config.toml
arch = "poolformer"
model = "masked image model"
dataset = "photos of plants, animals and fungi (iNaturalist)"
train_examples = 38949
image_size = 48
crop_scale_min = 0.5
horizontal_flip = true
color_jitter = 0.1
method = "simmim"
mask_ratio = 0.75
loss = "l1"
norm = "layernorm"
norm_position = "pre"
hidden_act = "relu"
mlp_ratio = 2
layer_scale_init = 0.1
parallel_block = false
inner_norm = false
patch_size = [2, 2]
depths = [3, 6, 6]
widths = [80, 160, 320]
init = "orthogonal"
residual_init = "zero_last"
optimizer = "adamw"
learning_rate = 0.00077
beta1 = 0.9
beta2 = 0.99
eps = 1e-06
max_steps = 7900
batch_size = 192
epochs = 38.9
lr_schedule = "cosine"
final_lr_fraction = 0.05
warmup_steps = 390
weight_decay = 0.3
Rows from block 9 of a small masked image model, named by matrix and row number. Rows with one number belong to one neuron. Each number is 500 + 40 x the weight over its row's rms, rounded and kept within 0 to 999. All counts start at 0. Numbers have three digits each.
Before each neuron's rows are labels from the 100 images, of 14976, where the neuron reaches its highest value: "top examples" is what is common among them. Only what is clearly more common there than usual is listed. The data: photos of plants, animals and fungi (iNaturalist). In brackets: how many of the 100.
# fc1: MLP up (model.blocks.9.mlp.fc1.weight, 640x320), inputs 160-319
# fc2: MLP down (model.blocks.9.mlp.fc2.weight, 320x640, transposed), outputs 160-319

top examples: order Passeriformes (51)
fc1.292:504522528473531460434538553463478413488490488511459581469529499502462571433456529489486504426446527541562453451495510443491500541585516512462413539526413515434454512446485487410525522521471436570441484510461524502478506380486464438497489498540537520487567586475532473500491512514530573447472454521515549526440470526504472418495491493574474479517514498524547473481463500478511432570546558528475530533453539482566537481541490457500469463559525532531487495495522494489546478515511579
fc2.292:502529483501539537520423405461474544498482464549479452483514510471469399558551538406499577506433473425482542522479479530477554451540488509555542515481587472529521480501494508572492474474500500518497512488501450509572545569531531517489467539510496467539377392565468483403483528490489488516515505488491490501490478444474523507421497551442484526542510485492400496526501497507531473511510496481481425544594505490525508491486505590474485482461503487467556490517524490461535534522477499

top examples: order Passeriformes (56)
fc1.481:516464529475435550469517489552540471493436514573475552447531460443481550437389453557540496545446504506459543451497464509480457510503522578583507452480441455518500481513535459533476464554457472486437477499489479476490558544527532498465471501482481486500504504434535562477437513539547554476505490506511414478459451499403583496539484456498438421573453480572493432458454520533433482475566574443484518420502499537469452531533529526558486528504463584457494516515521456515547439447473527
fc2.481:501529519493515494503503540469533468482501477416440448519408451581512572554544682533496447506571469508501475507459534487533443480488527471521465476545504498505521517473519465518499487468543433560483545514537603510568554416510451467538523530496476494535598531491492472472487504465468512434499487484584596526490523471601468573457503471525479552566541512391521535481483515526506444468524444583496443459481497499516539525344520504519511495582560538521401464465537512523523565517515498

top examples: class Aves (89); order Passeriformes (52)
fc1.339:446477525532496474525506458475560462592491454505597539449487537528514480557527538510458526471523468530545573467478524462451577527568456592477427497562444443466442579487461476413529486554482474452470505563509462500545556484501471492506436466542478502506557519504509454460494474590452504583513468553514516540463521477483523422505518431566439477538489529450512401461519478530469463535527553482509593518510487513503496541521494514480444487544464552521529539517523534483491480476443510
fc2.339:519567518490538500496492454551462496530535486580549488513539522403471476480505454446430507511423445508502545466542515516533454486525515473636487549523485539568526455489500511439431528462482483506508486522440458474497533569513518529493522499552501464483532509477434508519479555515468528512495467367458563517564531519417487514518460500491483414504408536554487530505531508527544476492504589547481462516461545545521522435500483583491535489491558512514459426552478529538492446499508494

top examples: order Passeriformes (52)
fc1.70:513461469503504505490418435542529479385472549477520547541442608511495539482495495512537532417476558469548583437491530509459533487566511481541538497488518492502477500506478492455581454451590469491467483465468515539451458423528499442496513537498543477460501470482520430382532510536459572448520423503501469478505466509486481556475503500494549535470490483477529471443522523484519470489463577580507466611542521478483516515486536494527499486423463487413487508525496434511571479536522498
fc2.70:530515444484522501542517505476505480465487504478426502558460457458508515455476528499513560465521542484521502458463543458517495533466486529412541492454512483479490507547510613536532549522481514586527517429523571503530525400540491466511492507507510551527434436536501479587531478472505469483491478522517466477472471581570461506532485581481509508507571416466486523511514467454478489472492487427480451482542473477517439531469508516475513478552498546484504503482486517482462558498527498

top examples: order Passeriformes (54)
fc1.109:511403450509545514527516402486476440467469545483526516479530560470521481511467546521508416498527513473517509538458428451446452490475439536524470581486501473475479569509455463502442503499553569483493476514487417485513506554478491540479515494516410507557500503516525476515441527487566514538444516479489503424462402453521546548523477500517445420519469495471482543475471458527530475540539540547490531511509547470469480480464476610537450489486512536506580582491555474467548524485495566
fc2.109:486588568499466509433523529554522525487538508490432539531500563500478539484507487518454457492518476522496491461482499539529470494454522532520495427545500572520513461494560507470540529521459431485534493490532587526500462455506464463513531459550550465449486525487475548476537495530463523485547511586550514517544621533515540473511515495473560508536513445510516484489512565504506492436505484491497559491446461518580476530516529463463555497495557537475412460512461550553447439489459523

top examples: class Aves (87)
fc1.22:500458575447481478445535492520565522474515539583493518499504550469496523501495526418443431475530552522480529508466479518487504545539485516521488503479458529542434555444485450500564441547394444449540493581520469504559518477428512473514477476501510468520583507439490497475548468497421520548534520481546520500507509476476520533490547553519426514516494487557509455483458538517531461544491545478513516509493548523391503450582547481517489516518508512490490540436498514493461554469488505
fc2.22:503568473471530507553502476462476517516457502540558510453525514532435397480494467484516500512465491521502514531494461493543473453521503434446456472590494470573552610502498497490453469497475467462437482489442415460503537581463490551480510456494481560502528448503469521501464529520501540453485419459482504549473460480455554478492451532506432561510511562550454444555546536533493499503486559499474435551542464527447551510489455564519475507526486541557517501488474491474559449450463532

top examples: order Passeriformes (54)
fc1.191:488529489509451494548516459491450462581477446584511498482535504474510509513477563509536424523569480515530516488489489539514538535549546586539547451558506463504434496460494524397588484525450457476531498554448479458460416510491549531465496525503479555549558541477477447443498444574482512499477555512509520528459535503453501380527481461509475463503516492460558430510592529448546441532515560548452589427525438518501468526585456452589474519525474521492474476532475484467474482488527536
fc2.191:484490517502539433468528436416505416517457496495487521487486500510510460441493469477533548538543486537438503496456494410502423503524491439558457567512485455454557567453571522451419451503509444560487482454463477489554474480531465534519590467455507555492507517463536429527507467505533577522493517520556554537475530486500481437554498539593430465509540533461476462499474460577440517461515564458503492449499417460454585473495493481508465581496492563518501512474529461501595526422464556