config.toml
arch = "poolformer"
train_examples = 38949
loss = "l1"
patch_size = [2, 2]
widths = [80, 160, 320]
steps = 7900
batch_size = 192
epochs = 38.9
Rows from block 11 of a small masked image model, named by matrix and row number. Rows with one number belong to one neuron. Each number is 50 + 10 x the weight over its row's rms, rounded and kept within 0 to 99. All counts start at 0.
After each neuron's rows are labels from the 100 images, of 14976, where the neuron reaches its highest value: "place" is the part of the image that holds the peak. Only what is clearly more common there than usual is listed. The data: photos of plants, animals and fungi (iNaturalist). In brackets: how many of the 100, against the usual share in percent.
# fc1: MLP up (model.blocks.11.mlp.fc1.weight, 640x320), inputs 270-319
# fc2: MLP down (model.blocks.11.mlp.fc2.weight, 320x640, transposed), outputs 270-319

fc1.610:55 42 58 61 42 48 51 69 44 44 57 51 53 52 50 56 49 37 34 49 47 44 65 57 54 67 44 45 42 43 55 46 64 44 41 59 32 45 49 57 62 50 38 48 40 39 45 43 33 41
fc2.610:29 40 53 45 50 49 40 54 44 49 54 56 62 49 66 43 49 50 36 67 51 35 76 50 52 65 60 44 32 43 53 41 51 55 50 40 65 42 51 30 56 62 38 49 58 54 41 57 52 47
place: middle left (37 vs 11.1)

fc1.492:47 46 50 44 55 57 46 48 61 53 45 40 66 46 32 51 61 57 48 28 59 45 67 45 58 44 53 47 57 60 58 47 52 37 67 38 53 51 59 35 58 55 54 49 53 46 71 53 41 42
fc2.492:46 60 49 60 43 20 42 45 55 47 62 62 53 56 61 57 41 48 63 73 47 67 41 45 54 34 49 61 63 54 43 48 61 59 51 56 47 60 61 57 43 54 45 54 47 49 45 46 44 51
place: bottom centre (28 vs 11.1); centre (27 vs 11.1)

fc1.409:50 52 46 45 54 61 52 66 56 41 44 64 36 50 43 39 60 48 51 54 43 42 49 56 56 58 46 66 65 62 50 49 69 34 54 48 53 54 54 38 51 45 39 35 41 58 53 53 53 59
fc2.409:43 39 44 62 46 45 44 37 56 47 55 55 58 45 56 59 43 49 42 50 43 42 44 51 44 39 54 38 50 34 44 57 52 37 59 53 54 34 39 58 66 63 41 48 48 43 62 52 57 51
place: bottom right (28 vs 11.1)

fc1.231:20 71 43 48 51 47 53 54 54 42 41 49 55 55 38 28 57 64 46 66 44 40 49 59 45 38 62 50 61 74 50 61 58 38 49 40 51 54 41 38 47 48 53 47 43 64 59 51 54 53
fc2.231:40 33 58 70 56 55 54 69 41 54 42 35 48 44 48 39 60 61 51 59 41 48 50 69 43 53 46 30 52 75 59 64 44 37 42 42 50 43 40 49 60 53 59 42 39 27 41 60 36 44
place: middle right (31 vs 11.1)

fc1.392:54 63 51 59 64 49 41 46 47 45 33 57 35 34 40 45 60 50 62 39 61 51 24 54 27 62 55 47 50 45 46 46 59 55 51 67 52 64 35 52 41 46 43 39 49 67 54 38 44 50
fc2.392:35 42 58 54 49 45 56 70 39 61 53 44 61 50 57 53 57 47 60 41 51 44 54 61 81 63 47 38 45 43 48 47 54 40 42 46 42 29 47 71 72 52 48 52 44 44 46 58 32 43
place: centre (43 vs 11.1)

fc1.108:49 56 33 60 46 51 41 42 58 38 55 53 52 48 49 55 51 48 33 27 58 60 41 36 56 47 43 44 53 42 40 44 58 41 50 63 65 46 40 40 55 44 59 40 50 46 57 54 51 34
fc2.108:28 45 45 12 45 17 56 56 43 55 55 52 63 49 61 53 55 54 56 71 49 55 48 53 62 59 50 46 40 74 52 67 49 50 45 40 55 45 41 55 53 52 51 59 57 34 48 63 44 43
place: bottom right (30 vs 11.1)

fc1.577:45 42 41 52 44 43 54 58 49 49 45 43 70 54 53 45 60 59 47 32 66 48 51 59 56 47 59 49 53 50 50 46 46 44 51 48 50 54 59 64 56 52 61 36 36 51 58 60 43 42
fc2.577:56 54 49 51 47 65 46 48 61 65 58 51 55 53 42 61 50 46 45 57 56 61 39 39 60 32 50 67 63 44 38 41 49 57 48 53 37 35 60 51 46 58 58 57 56 63 49 57 57 48
place: middle right (30 vs 11.1)

fc1.91:52 56 51 37 37 41 50 48 40 49 51 53 60 54 62 61 55 59 52 33 44 35 62 43 65 44 49 41 54 41 45 26 47 45 59 39 53 50 56 29 62 60 53 40 56 43 36 45 59 40
fc2.91:41 48 68 38 59 52 46 39 53 56 47 44 43 63 52 42 41 58 37 51 51 47 43 47 75 53 53 70 67 38 57 37 48 55 59 49 54 34 58 55 49 50 58 49 54 59 43 41 36 49
place: bottom right (35 vs 11.1); bottom left (27 vs 11.1)

fc1.291:32 44 54 44 73 43 39 55 49 45 49 46 46 50 50 31 55 53 41 45 44 56 47 50 34 56 55 62 63 47 60 49 60 42 37 55 54 37 49 38 57 54 64 46 44 44 68 50 57 46
fc2.291:52 43 58 61 61 51 45 57 51 50 47 51 55 50 66 38 51 48 59 60 56 39 65 49 65 44 40 48 44 44 59 59 43 69 45 52 71 44 41 35 42 55 52 60 55 45 45 60 50 42
place: middle right (50 vs 11.1)

fc1.272:43 58 51 60 56 60 51 41 51 45 50 48 43 62 50 37 52 61 52 53 59 50 37 50 56 64 37 53 56 46 67 35 58 39 58 51 62 47 53 64 58 50 31 42 52 59 42 44 30 41
fc2.272:39 43 59 64 55 54 54 57 49 60 47 42 50 43 55 46 59 56 57 58 54 43 63 52 71 53 54 42 39 72 59 52 49 44 38 40 60 28 53 52 54 60 53 47 55 49 37 56 43 36
place: bottom right (30 vs 11.1)

fc1.418:43 67 32 39 60 60 48 51 59 51 42 41 60 59 47 52 54 37 44 48 52 61 39 54 62 54 57 68 56 59 47 53 47 47 54 57 46 58 61 61 59 53 54 43 46 58 55 52 46 59
fc2.418:56 56 47 68 52 16 41 30 46 35 47 51 52 56 46 52 42 44 44 07 49 55 50 36 29 39 66 66 59 25 50 39 54 46 66 63 55 62 62 37 46 52 54 41 46 57 63 35 51 66
place: middle right (29 vs 11.1)

fc1.212:53 42 39 53 37 61 36 56 35 55 50 57 58 55 54 52 46 50 61 68 42 36 68 53 37 50 42 51 55 81 38 59 58 42 46 52 59 58 51 51 48 47 32 48 50 52 41 42 63 45
fc2.212:51 50 55 50 42 36 39 45 60 62 60 58 55 44 44 55 46 42 36 64 62 53 27 61 52 68 62 55 61 18 45 47 49 45 49 48 38 35 42 56 61 48 38 54 40 51 58 57 51 40
place: top left (32 vs 11.1)

fc1.67:41 67 54 46 67 47 52 47 49 36 38 59 34 57 38 34 35 53 45 42 49 52 46 53 52 44 40 52 63 60 46 46 55 37 46 57 63 51 49 49 44 48 45 40 64 49 65 48 72 54
fc2.67:48 53 36 58 49 57 42 48 55 38 53 49 41 57 36 56 37 46 48 64 50 51 33 46 46 40 49 65 53 54 40 52 55 41 63 60 45 62 46 61 52 45 51 45 47 58 50 55 49 62
place: centre (30 vs 11.1)

fc1.612:29 60 45 58 67 67 49 43 41 54 44 44 52 40 58 54 52 66 48 60 49 71 26 65 55 54 64 42 39 48 54 32 45 50 50 44 53 54 52 64 62 58 59 41 46 52 45 65 39 45
fc2.612:55 42 49 42 43 87 48 44 49 52 56 53 42 57 36 59 59 45 50 37 43 48 52 46 34 39 45 49 34 60 43 64 49 56 53 51 37 54 49 55 43 56 49 55 55 52 51 45 48 54
place: bottom right (34 vs 11.1)

fc1.525:44 62 26 35 58 52 36 48 50 37 58 67 46 71 55 63 49 46 48 52 51 50 60 16 69 40 45 54 61 68 41 44 61 31 51 38 39 64 54 64 44 48 34 29 46 56 55 41 54 49
fc2.525:50 57 51 32 47 54 45 46 53 54 51 53 38 49 32 57 48 43 46 68 47 43 45 46 42 49 45 63 53 66 42 61 53 55 50 64 47 64 53 56 43 47 46 52 57 45 51 52 52 50
place: top right (34 vs 11.1)

fc1.593:47 54 48 64 62 58 34 32 69 43 40 37 53 40 37 27 58 47 51 43 40 62 31 53 38 57 55 40 67 54 61 53 59 46 48 66 40 57 49 48 51 43 55 58 57 50 79 53 57 67
fc2.593:47 37 50 54 59 55 41 43 42 56 49 46 48 55 82 48 47 54 55 54 52 31 50 59 79 53 48 53 56 57 56 60 47 60 49 46 64 43 29 45 53 55 52 47 43 36 41 57 41 51
place: top centre (33 vs 11.1)

fc1.68:39 55 46 30 60 39 49 58 39 29 50 40 57 59 45 53 42 47 65 72 61 60 49 54 55 63 48 55 39 46 50 49 58 32 55 50 53 50 48 66 58 42 54 43 54 72 38 36 51 57
fc2.68:46 44 58 63 55 65 22 46 70 61 54 55 59 55 53 52 34 49 57 24 55 37 38 43 45 26 49 52 49 69 47 60 53 55 56 58 53 48 44 47 41 50 46 59 58 44 57 49 59 51
place: top left (36 vs 11.1)

fc1.639:56 41 38 66 44 47 42 30 52 46 42 35 43 42 32 49 47 51 45 59 58 67 42 50 17 56 71 44 52 34 64 45 60 45 41 55 24 45 43 47 64 43 62 45 47 56 80 52 47 45
fc2.639:45 60 49 36 61 61 36 45 55 66 39 39 45 62 59 40 43 68 40 70 51 44 44 52 60 53 54 65 65 57 58 47 49 54 57 51 57 62 41 48 43 53 61 45 49 51 60 51 50 58
place: top centre (28 vs 11.1)

fc1.38:31 56 45 31 49 53 45 41 54 47 51 46 35 50 65 48 61 59 41 40 39 64 50 48 55 48 67 52 51 59 47 52 53 51 48 56 31 39 30 47 50 60 61 54 41 37 68 64 55 60
fc2.38:45 42 55 58 52 68 56 63 47 52 46 44 49 41 32 52 55 58 47 81 55 45 51 52 27 45 50 38 46 34 48 37 41 49 47 45 45 32 54 46 48 64 60 51 56 43 68 50 51 43
place: top left (29 vs 11.1)

fc1.36:48 50 40 45 65 51 38 45 60 48 38 32 45 58 43 37 56 68 49 41 55 51 58 57 45 42 54 40 50 54 53 63 54 36 51 54 49 46 38 42 50 51 63 49 48 48 81 59 65 51
fc2.36:47 44 50 73 48 47 41 37 47 47 37 36 64 57 53 52 47 67 48 43 61 50 58 48 50 35 56 66 47 54 58 54 37 45 59 44 57 46 46 48 51 60 64 44 49 45 51 45 58 55
place: middle right (30 vs 11.1)

fc1.90:43 51 42 32 58 51 51 55 46 48 43 39 45 47 56 38 66 54 52 38 71 49 47 54 54 50 42 40 47 51 57 42 51 35 47 38 35 57 54 58 53 58 53 43 47 33 35 54 37 47
fc2.90:55 47 52 59 59 63 47 42 49 54 59 49 65 48 56 54 50 54 52 45 56 51 52 50 62 50 63 73 55 44 48 45 43 54 50 44 50 19 62 58 45 61 58 56 55 71 49 52 49 50
place: middle right (32 vs 11.1)

fc1.124:58 53 44 51 67 63 52 57 59 46 49 58 47 48 36 47 44 53 45 51 67 56 39 41 60 42 47 55 55 37 56 37 46 44 48 54 38 61 52 50 54 46 55 48 59 70 65 52 48 49
fc2.124:49 32 58 40 52 11 56 53 51 50 61 48 46 48 48 61 52 38 45 61 40 43 42 57 43 56 56 36 43 47 52 37 48 56 48 53 37 65 43 61 54 47 46 56 50 31 54 52 40 52
place: centre (29 vs 11.1)

fc1.519:64 50 49 49 77 36 45 40 38 21 34 37 59 56 48 24 55 56 75 46 53 51 53 55 42 53 41 39 57 70 77 45 45 59 67 43 67 84 50 48 53 60 43 49 54 51 56 43 51 61
fc2.519:42 54 50 49 78 34 44 47 57 45 34 31 65 55 43 27 42 71 46 49 41 44 56 57 46 34 45 52 40 50 64 60 56 52 53 58 64 65 40 34 39 35 55 52 40 60 47 37 45 55
place: centre (71 vs 11.1)

fc1.224:54 53 47 53 60 77 52 57 46 43 36 45 39 66 47 35 47 57 50 27 44 55 54 67 60 55 55 76 54 34 52 66 50 53 64 64 52 65 48 48 46 49 46 42 47 72 50 41 46 63
fc2.224:64 56 45 49 61 56 43 49 46 40 38 36 59 52 35 60 50 58 53 27 63 49 30 52 41 31 42 52 62 45 52 23 52 46 56 57 47 66 50 60 54 48 59 42 40 54 56 46 32 58
place: bottom centre (27 vs 11.1)

fc1.413:49 47 42 57 52 33 38 51 57 38 51 68 44 45 53 41 61 54 56 35 39 69 64 56 48 51 53 55 48 73 55 59 59 37 50 36 51 55 47 47 50 53 33 46 34 42 54 38 50 56
fc2.413:45 34 50 57 56 64 55 57 39 55 65 57 58 37 61 62 56 45 48 54 49 48 57 59 62 39 57 32 48 46 41 54 48 43 36 49 38 23 55 66 37 53 45 50 36 38 42 73 50 39
place: top right (35 vs 11.1)

fc1.267:40 36 49 69 72 44 47 64 52 43 34 39 44 46 22 34 53 62 37 52 53 52 48 69 41 57 58 49 65 63 64 51 64 43 41 63 37 40 47 45 66 58 50 45 29 53 53 59 61 48
fc2.267:67 47 49 56 51 66 62 52 41 59 49 45 54 38 66 49 56 59 48 53 51 36 66 70 62 56 49 55 60 21 62 58 47 60 44 52 47 44 48 63 51 54 50 53 47 50 49 53 49 44
place: middle right (29 vs 11.1)

fc1.530:51 55 48 74 48 89 34 47 56 34 28 32 56 43 50 52 53 44 71 37 62 42 52 47 47 47 51 51 69 49 56 49 64 50 43 66 47 58 37 44 50 59 58 52 58 60 48 64 46 48
fc2.530:51 52 52 48 47 33 57 62 51 53 49 49 53 58 36 62 41 53 41 99 55 51 75 51 54 43 43 55 43 44 53 51 46 51 51 47 49 59 57 59 47 38 60 49 43 55 48 51 48 44
place: top left (28 vs 11.1)

fc1.544:54 51 67 55 42 57 41 68 39 43 59 57 57 52 59 38 64 54 51 52 52 53 41 51 57 70 41 42 57 48 53 38 68 61 28 52 41 49 47 53 64 61 33 42 45 46 44 49 56 56
fc2.544:58 42 44 58 59 53 51 37 35 57 40 39 55 51 59 49 44 58 38 67 50 38 57 53 65 81 53 53 35 44 64 37 41 59 52 33 66 50 39 46 43 56 54 62 63 48 44 51 47 57
place: bottom left (30 vs 11.1)

fc1.100:37 49 55 58 48 28 49 34 53 34 62 58 54 45 41 47 50 42 45 46 52 57 39 61 33 69 47 46 40 47 40 47 76 46 50 54 45 62 61 69 53 47 26 49 51 39 62 26 41 49
fc2.100:38 41 49 62 43 57 63 63 33 52 52 48 66 51 65 59 57 52 50 49 53 43 63 52 68 64 50 42 44 32 48 41 45 45 49 40 52 32 54 46 61 49 48 57 58 50 32 54 42 46
place: bottom left (30 vs 11.1)

fc1.26:47 58 30 45 53 65 53 52 64 33 56 45 64 45 38 50 51 48 56 43 68 67 35 40 49 42 43 62 51 56 55 55 60 62 53 56 46 68 42 48 53 51 53 46 52 56 55 46 37 65
fc2.26:36 47 51 57 67 53 43 67 48 53 55 53 56 52 66 36 54 47 40 35 37 46 49 69 54 49 53 48 57 54 55 56 56 51 48 56 46 53 53 50 42 47 43 46 37 53 62 45 52 55
place: centre (65 vs 11.1)

fc1.449:49 60 48 37 44 50 54 32 45 64 44 45 43 42 44 54 59 66 70 47 49 73 33 53 57 39 55 48 53 72 53 57 52 38 52 28 43 64 41 27 54 57 52 52 57 38 50 70 54 52
fc2.449:46 57 53 52 46 48 65 52 60 52 58 53 43 52 42 50 47 45 59 45 43 55 41 45 45 46 40 61 54 55 45 57 64 58 52 65 34 66 60 55 53 48 45 63 49 53 45 48 43 54
place: middle right (29 vs 11.1)

fc1.599:40 56 36 29 55 41 57 35 35 35 42 61 51 59 52 32 52 64 37 47 52 55 53 59 61 56 54 63 60 63 68 55 55 49 45 47 55 52 52 41 43 59 48 47 43 43 47 25 30 48
fc2.599:52 48 62 54 40 18 44 69 42 48 58 53 56 55 48 55 45 53 56 59 48 50 88 51 50 49 52 60 41 73 49 74 48 59 53 45 57 49 61 57 48 47 47 61 53 50 38 38 53 50
place: bottom right (48 vs 11.1)

fc1.532:45 47 52 40 43 33 62 44 56 44 50 52 50 50 46 43 54 53 29 70 49 46 51 53 46 60 42 55 42 48 38 39 63 45 52 54 31 67 46 56 50 52 39 41 39 53 55 51 40 49
fc2.532:62 57 57 40 34 34 46 40 50 56 60 52 49 46 42 60 45 48 67 29 49 68 54 52 44 53 55 56 36 91 52 59 47 50 48 47 62 60 36 33 56 38 48 62 56 33 51 55 61 50
place: middle left (27 vs 11.1)

fc1.444:48 71 37 46 51 33 54 64 62 45 49 41 53 53 54 43 47 53 68 49 71 68 55 56 67 52 52 55 53 39 41 53 48 43 58 56 43 47 54 33 57 52 48 49 42 62 49 51 62 57
fc2.444:33 36 50 47 61 29 42 48 49 54 50 48 41 48 56 32 52 54 38 39 48 48 30 70 55 70 59 51 41 39 66 47 51 43 46 44 54 38 50 48 58 63 46 35 33 45 59 62 44 51
place: top centre (28 vs 11.1)

fc1.243:36 53 37 49 39 55 44 48 49 51 65 57 65 52 61 59 46 46 47 60 66 58 67 46 44 54 64 47 54 58 45 50 54 44 43 28 59 48 53 67 63 54 36 39 42 52 39 55 53 48
fc2.243:65 49 52 62 64 26 57 68 52 48 48 45 34 61 39 39 39 62 57 44 32 39 56 53 65 54 38 60 48 52 52 50 56 46 59 64 53 63 61 41 57 45 52 63 49 64 54 38 50 67
place: bottom left (32 vs 11.1)

fc1.333:55 77 49 58 47 57 61 49 66 47 49 51 62 50 54 50 56 57 54 43 64 56 65 52 50 56 46 76 48 51 50 39 77 52 50 46 51 58 50 68 57 58 44 42 55 54 33 47 37 42
fc2.333:47 42 64 41 61 69 66 57 47 57 41 38 63 44 61 44 59 63 41 56 55 42 61 59 55 51 50 52 34 58 66 42 42 52 41 36 62 35 49 55 55 63 57 44 45 43 48 56 32 42
place: bottom right (32 vs 11.1); bottom left (31 vs 11.1)

fc1.453:53 47 43 64 43 39 55 62 56 32 51 47 45 44 59 48 54 52 45 46 50 49 49 41 50 40 38 50 52 62 44 40 64 40 66 45 36 65 37 60 55 45 56 45 45 56 47 42 45 60
fc2.453:65 48 64 52 51 46 48 66 55 52 58 47 42 49 34 45 48 46 60 45 36 48 65 45 43 40 50 49 37 63 43 69 51 60 54 48 45 59 47 40 38 48 54 69 64 50 37 35 52 50
place: middle left (32 vs 11.1)

fc1.559:34 54 62 49 59 46 54 52 66 60 51 36 31 50 30 53 61 49 67 51 44 60 30 46 40 55 58 44 58 43 41 53 55 44 45 54 38 36 40 49 41 53 66 58 51 44 67 61 41 44
fc2.559:42 45 50 50 44 65 37 38 37 49 50 50 59 48 77 48 49 54 48 58 52 45 66 55 43 56 72 51 41 54 55 59 39 51 48 42 58 57 40 40 59 55 53 46 47 45 67 53 66 53
place: top left (37 vs 11.1); top right (31 vs 11.1)

fc1.126:55 58 50 48 53 47 44 60 62 62 29 39 59 57 51 57 51 57 50 51 60 50 62 44 63 41 45 77 67 44 55 34 52 43 66 40 53 55 29 60 43 62 68 52 51 60 53 53 47 45
fc2.126:43 53 38 42 52 21 55 53 47 49 50 50 56 47 64 50 53 54 55 64 55 61 42 52 74 62 56 48 58 31 43 43 50 36 50 47 52 43 52 61 58 48 57 48 47 53 44 56 43 52
place: bottom centre (38 vs 11.1); bottom right (28 vs 11.1)

fc1.119:37 52 39 29 67 50 38 55 55 38 48 48 35 65 44 45 54 54 52 51 48 40 54 51 43 56 23 46 62 58 59 63 59 49 68 41 60 72 33 46 53 50 56 49 48 64 58 41 40 59
fc2.119:47 56 58 74 54 48 58 38 55 48 59 54 67 47 59 48 44 49 46 69 58 37 50 48 54 51 57 55 51 22 45 43 52 57 48 58 57 55 53 54 51 39 48 55 50 51 44 50 44 48
place: top centre (28 vs 11.1)

fc1.278:34 48 56 59 43 71 38 32 59 54 30 39 58 54 67 47 51 58 58 47 57 48 55 54 36 49 62 36 54 47 73 57 61 44 50 53 57 54 39 53 41 58 53 35 36 58 67 52 53 49
fc2.278:49 47 51 37 34 69 41 39 57 73 51 48 18 54 45 50 50 46 38 59 46 56 29 51 67 67 47 57 68 56 54 50 48 53 51 53 43 51 37 48 56 43 47 45 47 42 62 51 58 53
place: top centre (41 vs 11.1)

fc1.371:43 68 40 51 59 63 44 31 32 51 39 34 37 62 50 70 51 60 40 33 44 55 31 56 43 47 52 54 52 81 54 39 52 48 44 65 42 50 48 60 62 50 64 49 56 54 55 45 60 49
fc2.371:69 56 39 75 47 44 48 49 60 31 70 63 50 59 50 46 45 40 55 41 40 58 41 41 54 30 46 59 51 44 37 48 63 57 53 61 45 60 57 47 36 47 40 51 52 60 54 43 54 56
place: middle left (28 vs 11.1)

fc1.259:47 34 46 52 52 77 51 63 50 48 29 24 49 61 65 68 41 64 72 55 40 47 37 48 36 48 53 40 47 48 62 59 47 55 50 46 61 69 44 44 56 42 57 42 52 46 45 51 39 55
fc2.259:51 56 43 39 56 47 49 71 54 42 51 42 40 56 16 46 51 57 55 45 48 49 61 57 28 51 32 50 57 72 54 66 67 48 54 56 39 71 38 55 50 50 53 47 51 54 57 36 50 52
place: bottom right (27 vs 11.1)

fc1.125:55 51 52 65 53 45 54 55 31 45 58 52 61 45 66 36 61 52 63 57 59 47 66 54 28 46 68 48 66 75 65 50 41 40 51 57 59 59 68 44 54 52 39 35 46 49 42 43 37 53
fc2.125:56 60 34 42 48 57 41 42 62 56 49 49 48 49 23 59 49 45 71 56 57 61 26 46 57 56 42 38 40 35 49 61 47 41 47 56 44 36 36 43 55 60 48 55 56 62 64 62 58 44
place: bottom centre (38 vs 11.1)

fc1.25:59 69 49 28 56 48 56 43 51 22 34 44 59 47 48 35 49 62 65 62 49 42 47 53 55 56 48 69 46 56 56 50 45 46 59 32 53 81 37 46 41 47 58 49 47 58 45 53 33 74
fc2.25:54 54 43 54 71 51 40 43 54 45 33 31 46 50 27 45 50 63 46 32 55 56 24 58 29 37 40 53 68 48 60 42 54 44 52 58 49 65 45 48 56 46 67 41 40 50 66 50 33 61
place: centre (49 vs 11.1)

fc1.178:53 56 52 55 50 47 57 60 55 61 52 55 48 51 57 41 53 61 33 60 38 54 61 47 72 62 59 45 49 41 51 36 59 45 59 34 61 32 57 51 57 47 44 45 53 44 43 46 49 43
fc2.178:49 41 65 46 52 51 71 62 44 51 51 42 68 45 55 50 54 63 42 63 48 50 62 70 41 49 53 44 32 60 56 50 47 46 44 37 47 36 56 65 66 61 52 51 38 38 38 46 30 42
place: bottom centre (28 vs 11.1)

fc1.8:51 50 50 50 52 51 54 52 59 50 53 55 54 48 37 45 53 45 46 32 54 59 33 29 55 61 47 48 34 58 50 37 50 46 46 66 42 45 47 44 42 73 41 40 51 68 41 52 50 57
fc2.8:34 51 53 61 45 76 45 40 50 46 54 49 44 52 62 52 43 51 51 85 52 49 56 53 51 59 53 56 65 63 47 53 46 53 52 44 60 51 32 46 51 41 49 45 45 57 66 47 51 55
place: centre (49 vs 11.1)

fc1.294:45 42 42 38 52 26 51 72 41 29 43 47 60 54 35 48 59 55 66 49 44 64 46 56 58 53 35 35 52 82 40 51 69 44 70 59 49 61 56 56 43 53 48 42 51 53 40 45 55 35
fc2.294:49 57 49 44 58 37 40 53 54 45 52 51 56 64 42 41 29 46 46 60 47 55 45 44 43 32 54 72 53 40 40 54 58 50 67 66 56 62 50 26 35 45 54 53 54 57 43 30 54 60
place: bottom left (28 vs 11.1)

fc1.597:44 49 43 54 75 39 55 65 54 54 34 31 28 57 21 42 47 60 61 52 42 57 42 40 60 56 43 57 61 51 65 59 54 47 56 58 28 54 57 56 59 51 61 45 49 59 64 43 33 49
fc2.597:60 49 57 48 53 46 72 61 63 53 68 51 32 46 39 48 49 41 48 52 45 55 50 40 52 42 36 49 40 46 34 32 62 45 47 61 33 52 70 52 62 40 49 56 57 51 46 49 59 47
place: bottom right (45 vs 11.1); bottom left (34 vs 11.1)

fc1.0:32 52 45 45 54 58 43 59 50 41 51 62 61 52 60 40 50 48 45 66 43 53 72 60 60 57 53 59 58 76 46 59 57 50 46 54 61 41 49 42 42 49 41 43 38 53 43 55 50 47
fc2.0:43 42 40 64 45 41 45 58 50 51 73 72 59 49 73 55 48 29 49 46 43 47 56 51 79 58 52 47 59 28 45 45 51 59 51 49 52 43 54 48 42 54 28 50 47 50 48 49 62 48
place: bottom centre (27 vs 11.1)

fc1.235:40 45 50 54 48 49 51 31 27 52 51 41 55 43 55 46 58 43 42 69 57 55 65 56 49 55 63 53 42 69 54 42 58 44 47 37 44 36 54 56 53 64 52 33 43 37 26 52 36 41
fc2.235:52 50 53 59 71 56 66 44 53 55 41 42 49 46 54 32 54 62 44 41 47 33 48 55 40 39 44 49 54 29 68 41 48 62 49 60 63 54 53 45 48 61 55 53 51 44 73 53 51 49
place: bottom right (32 vs 11.1)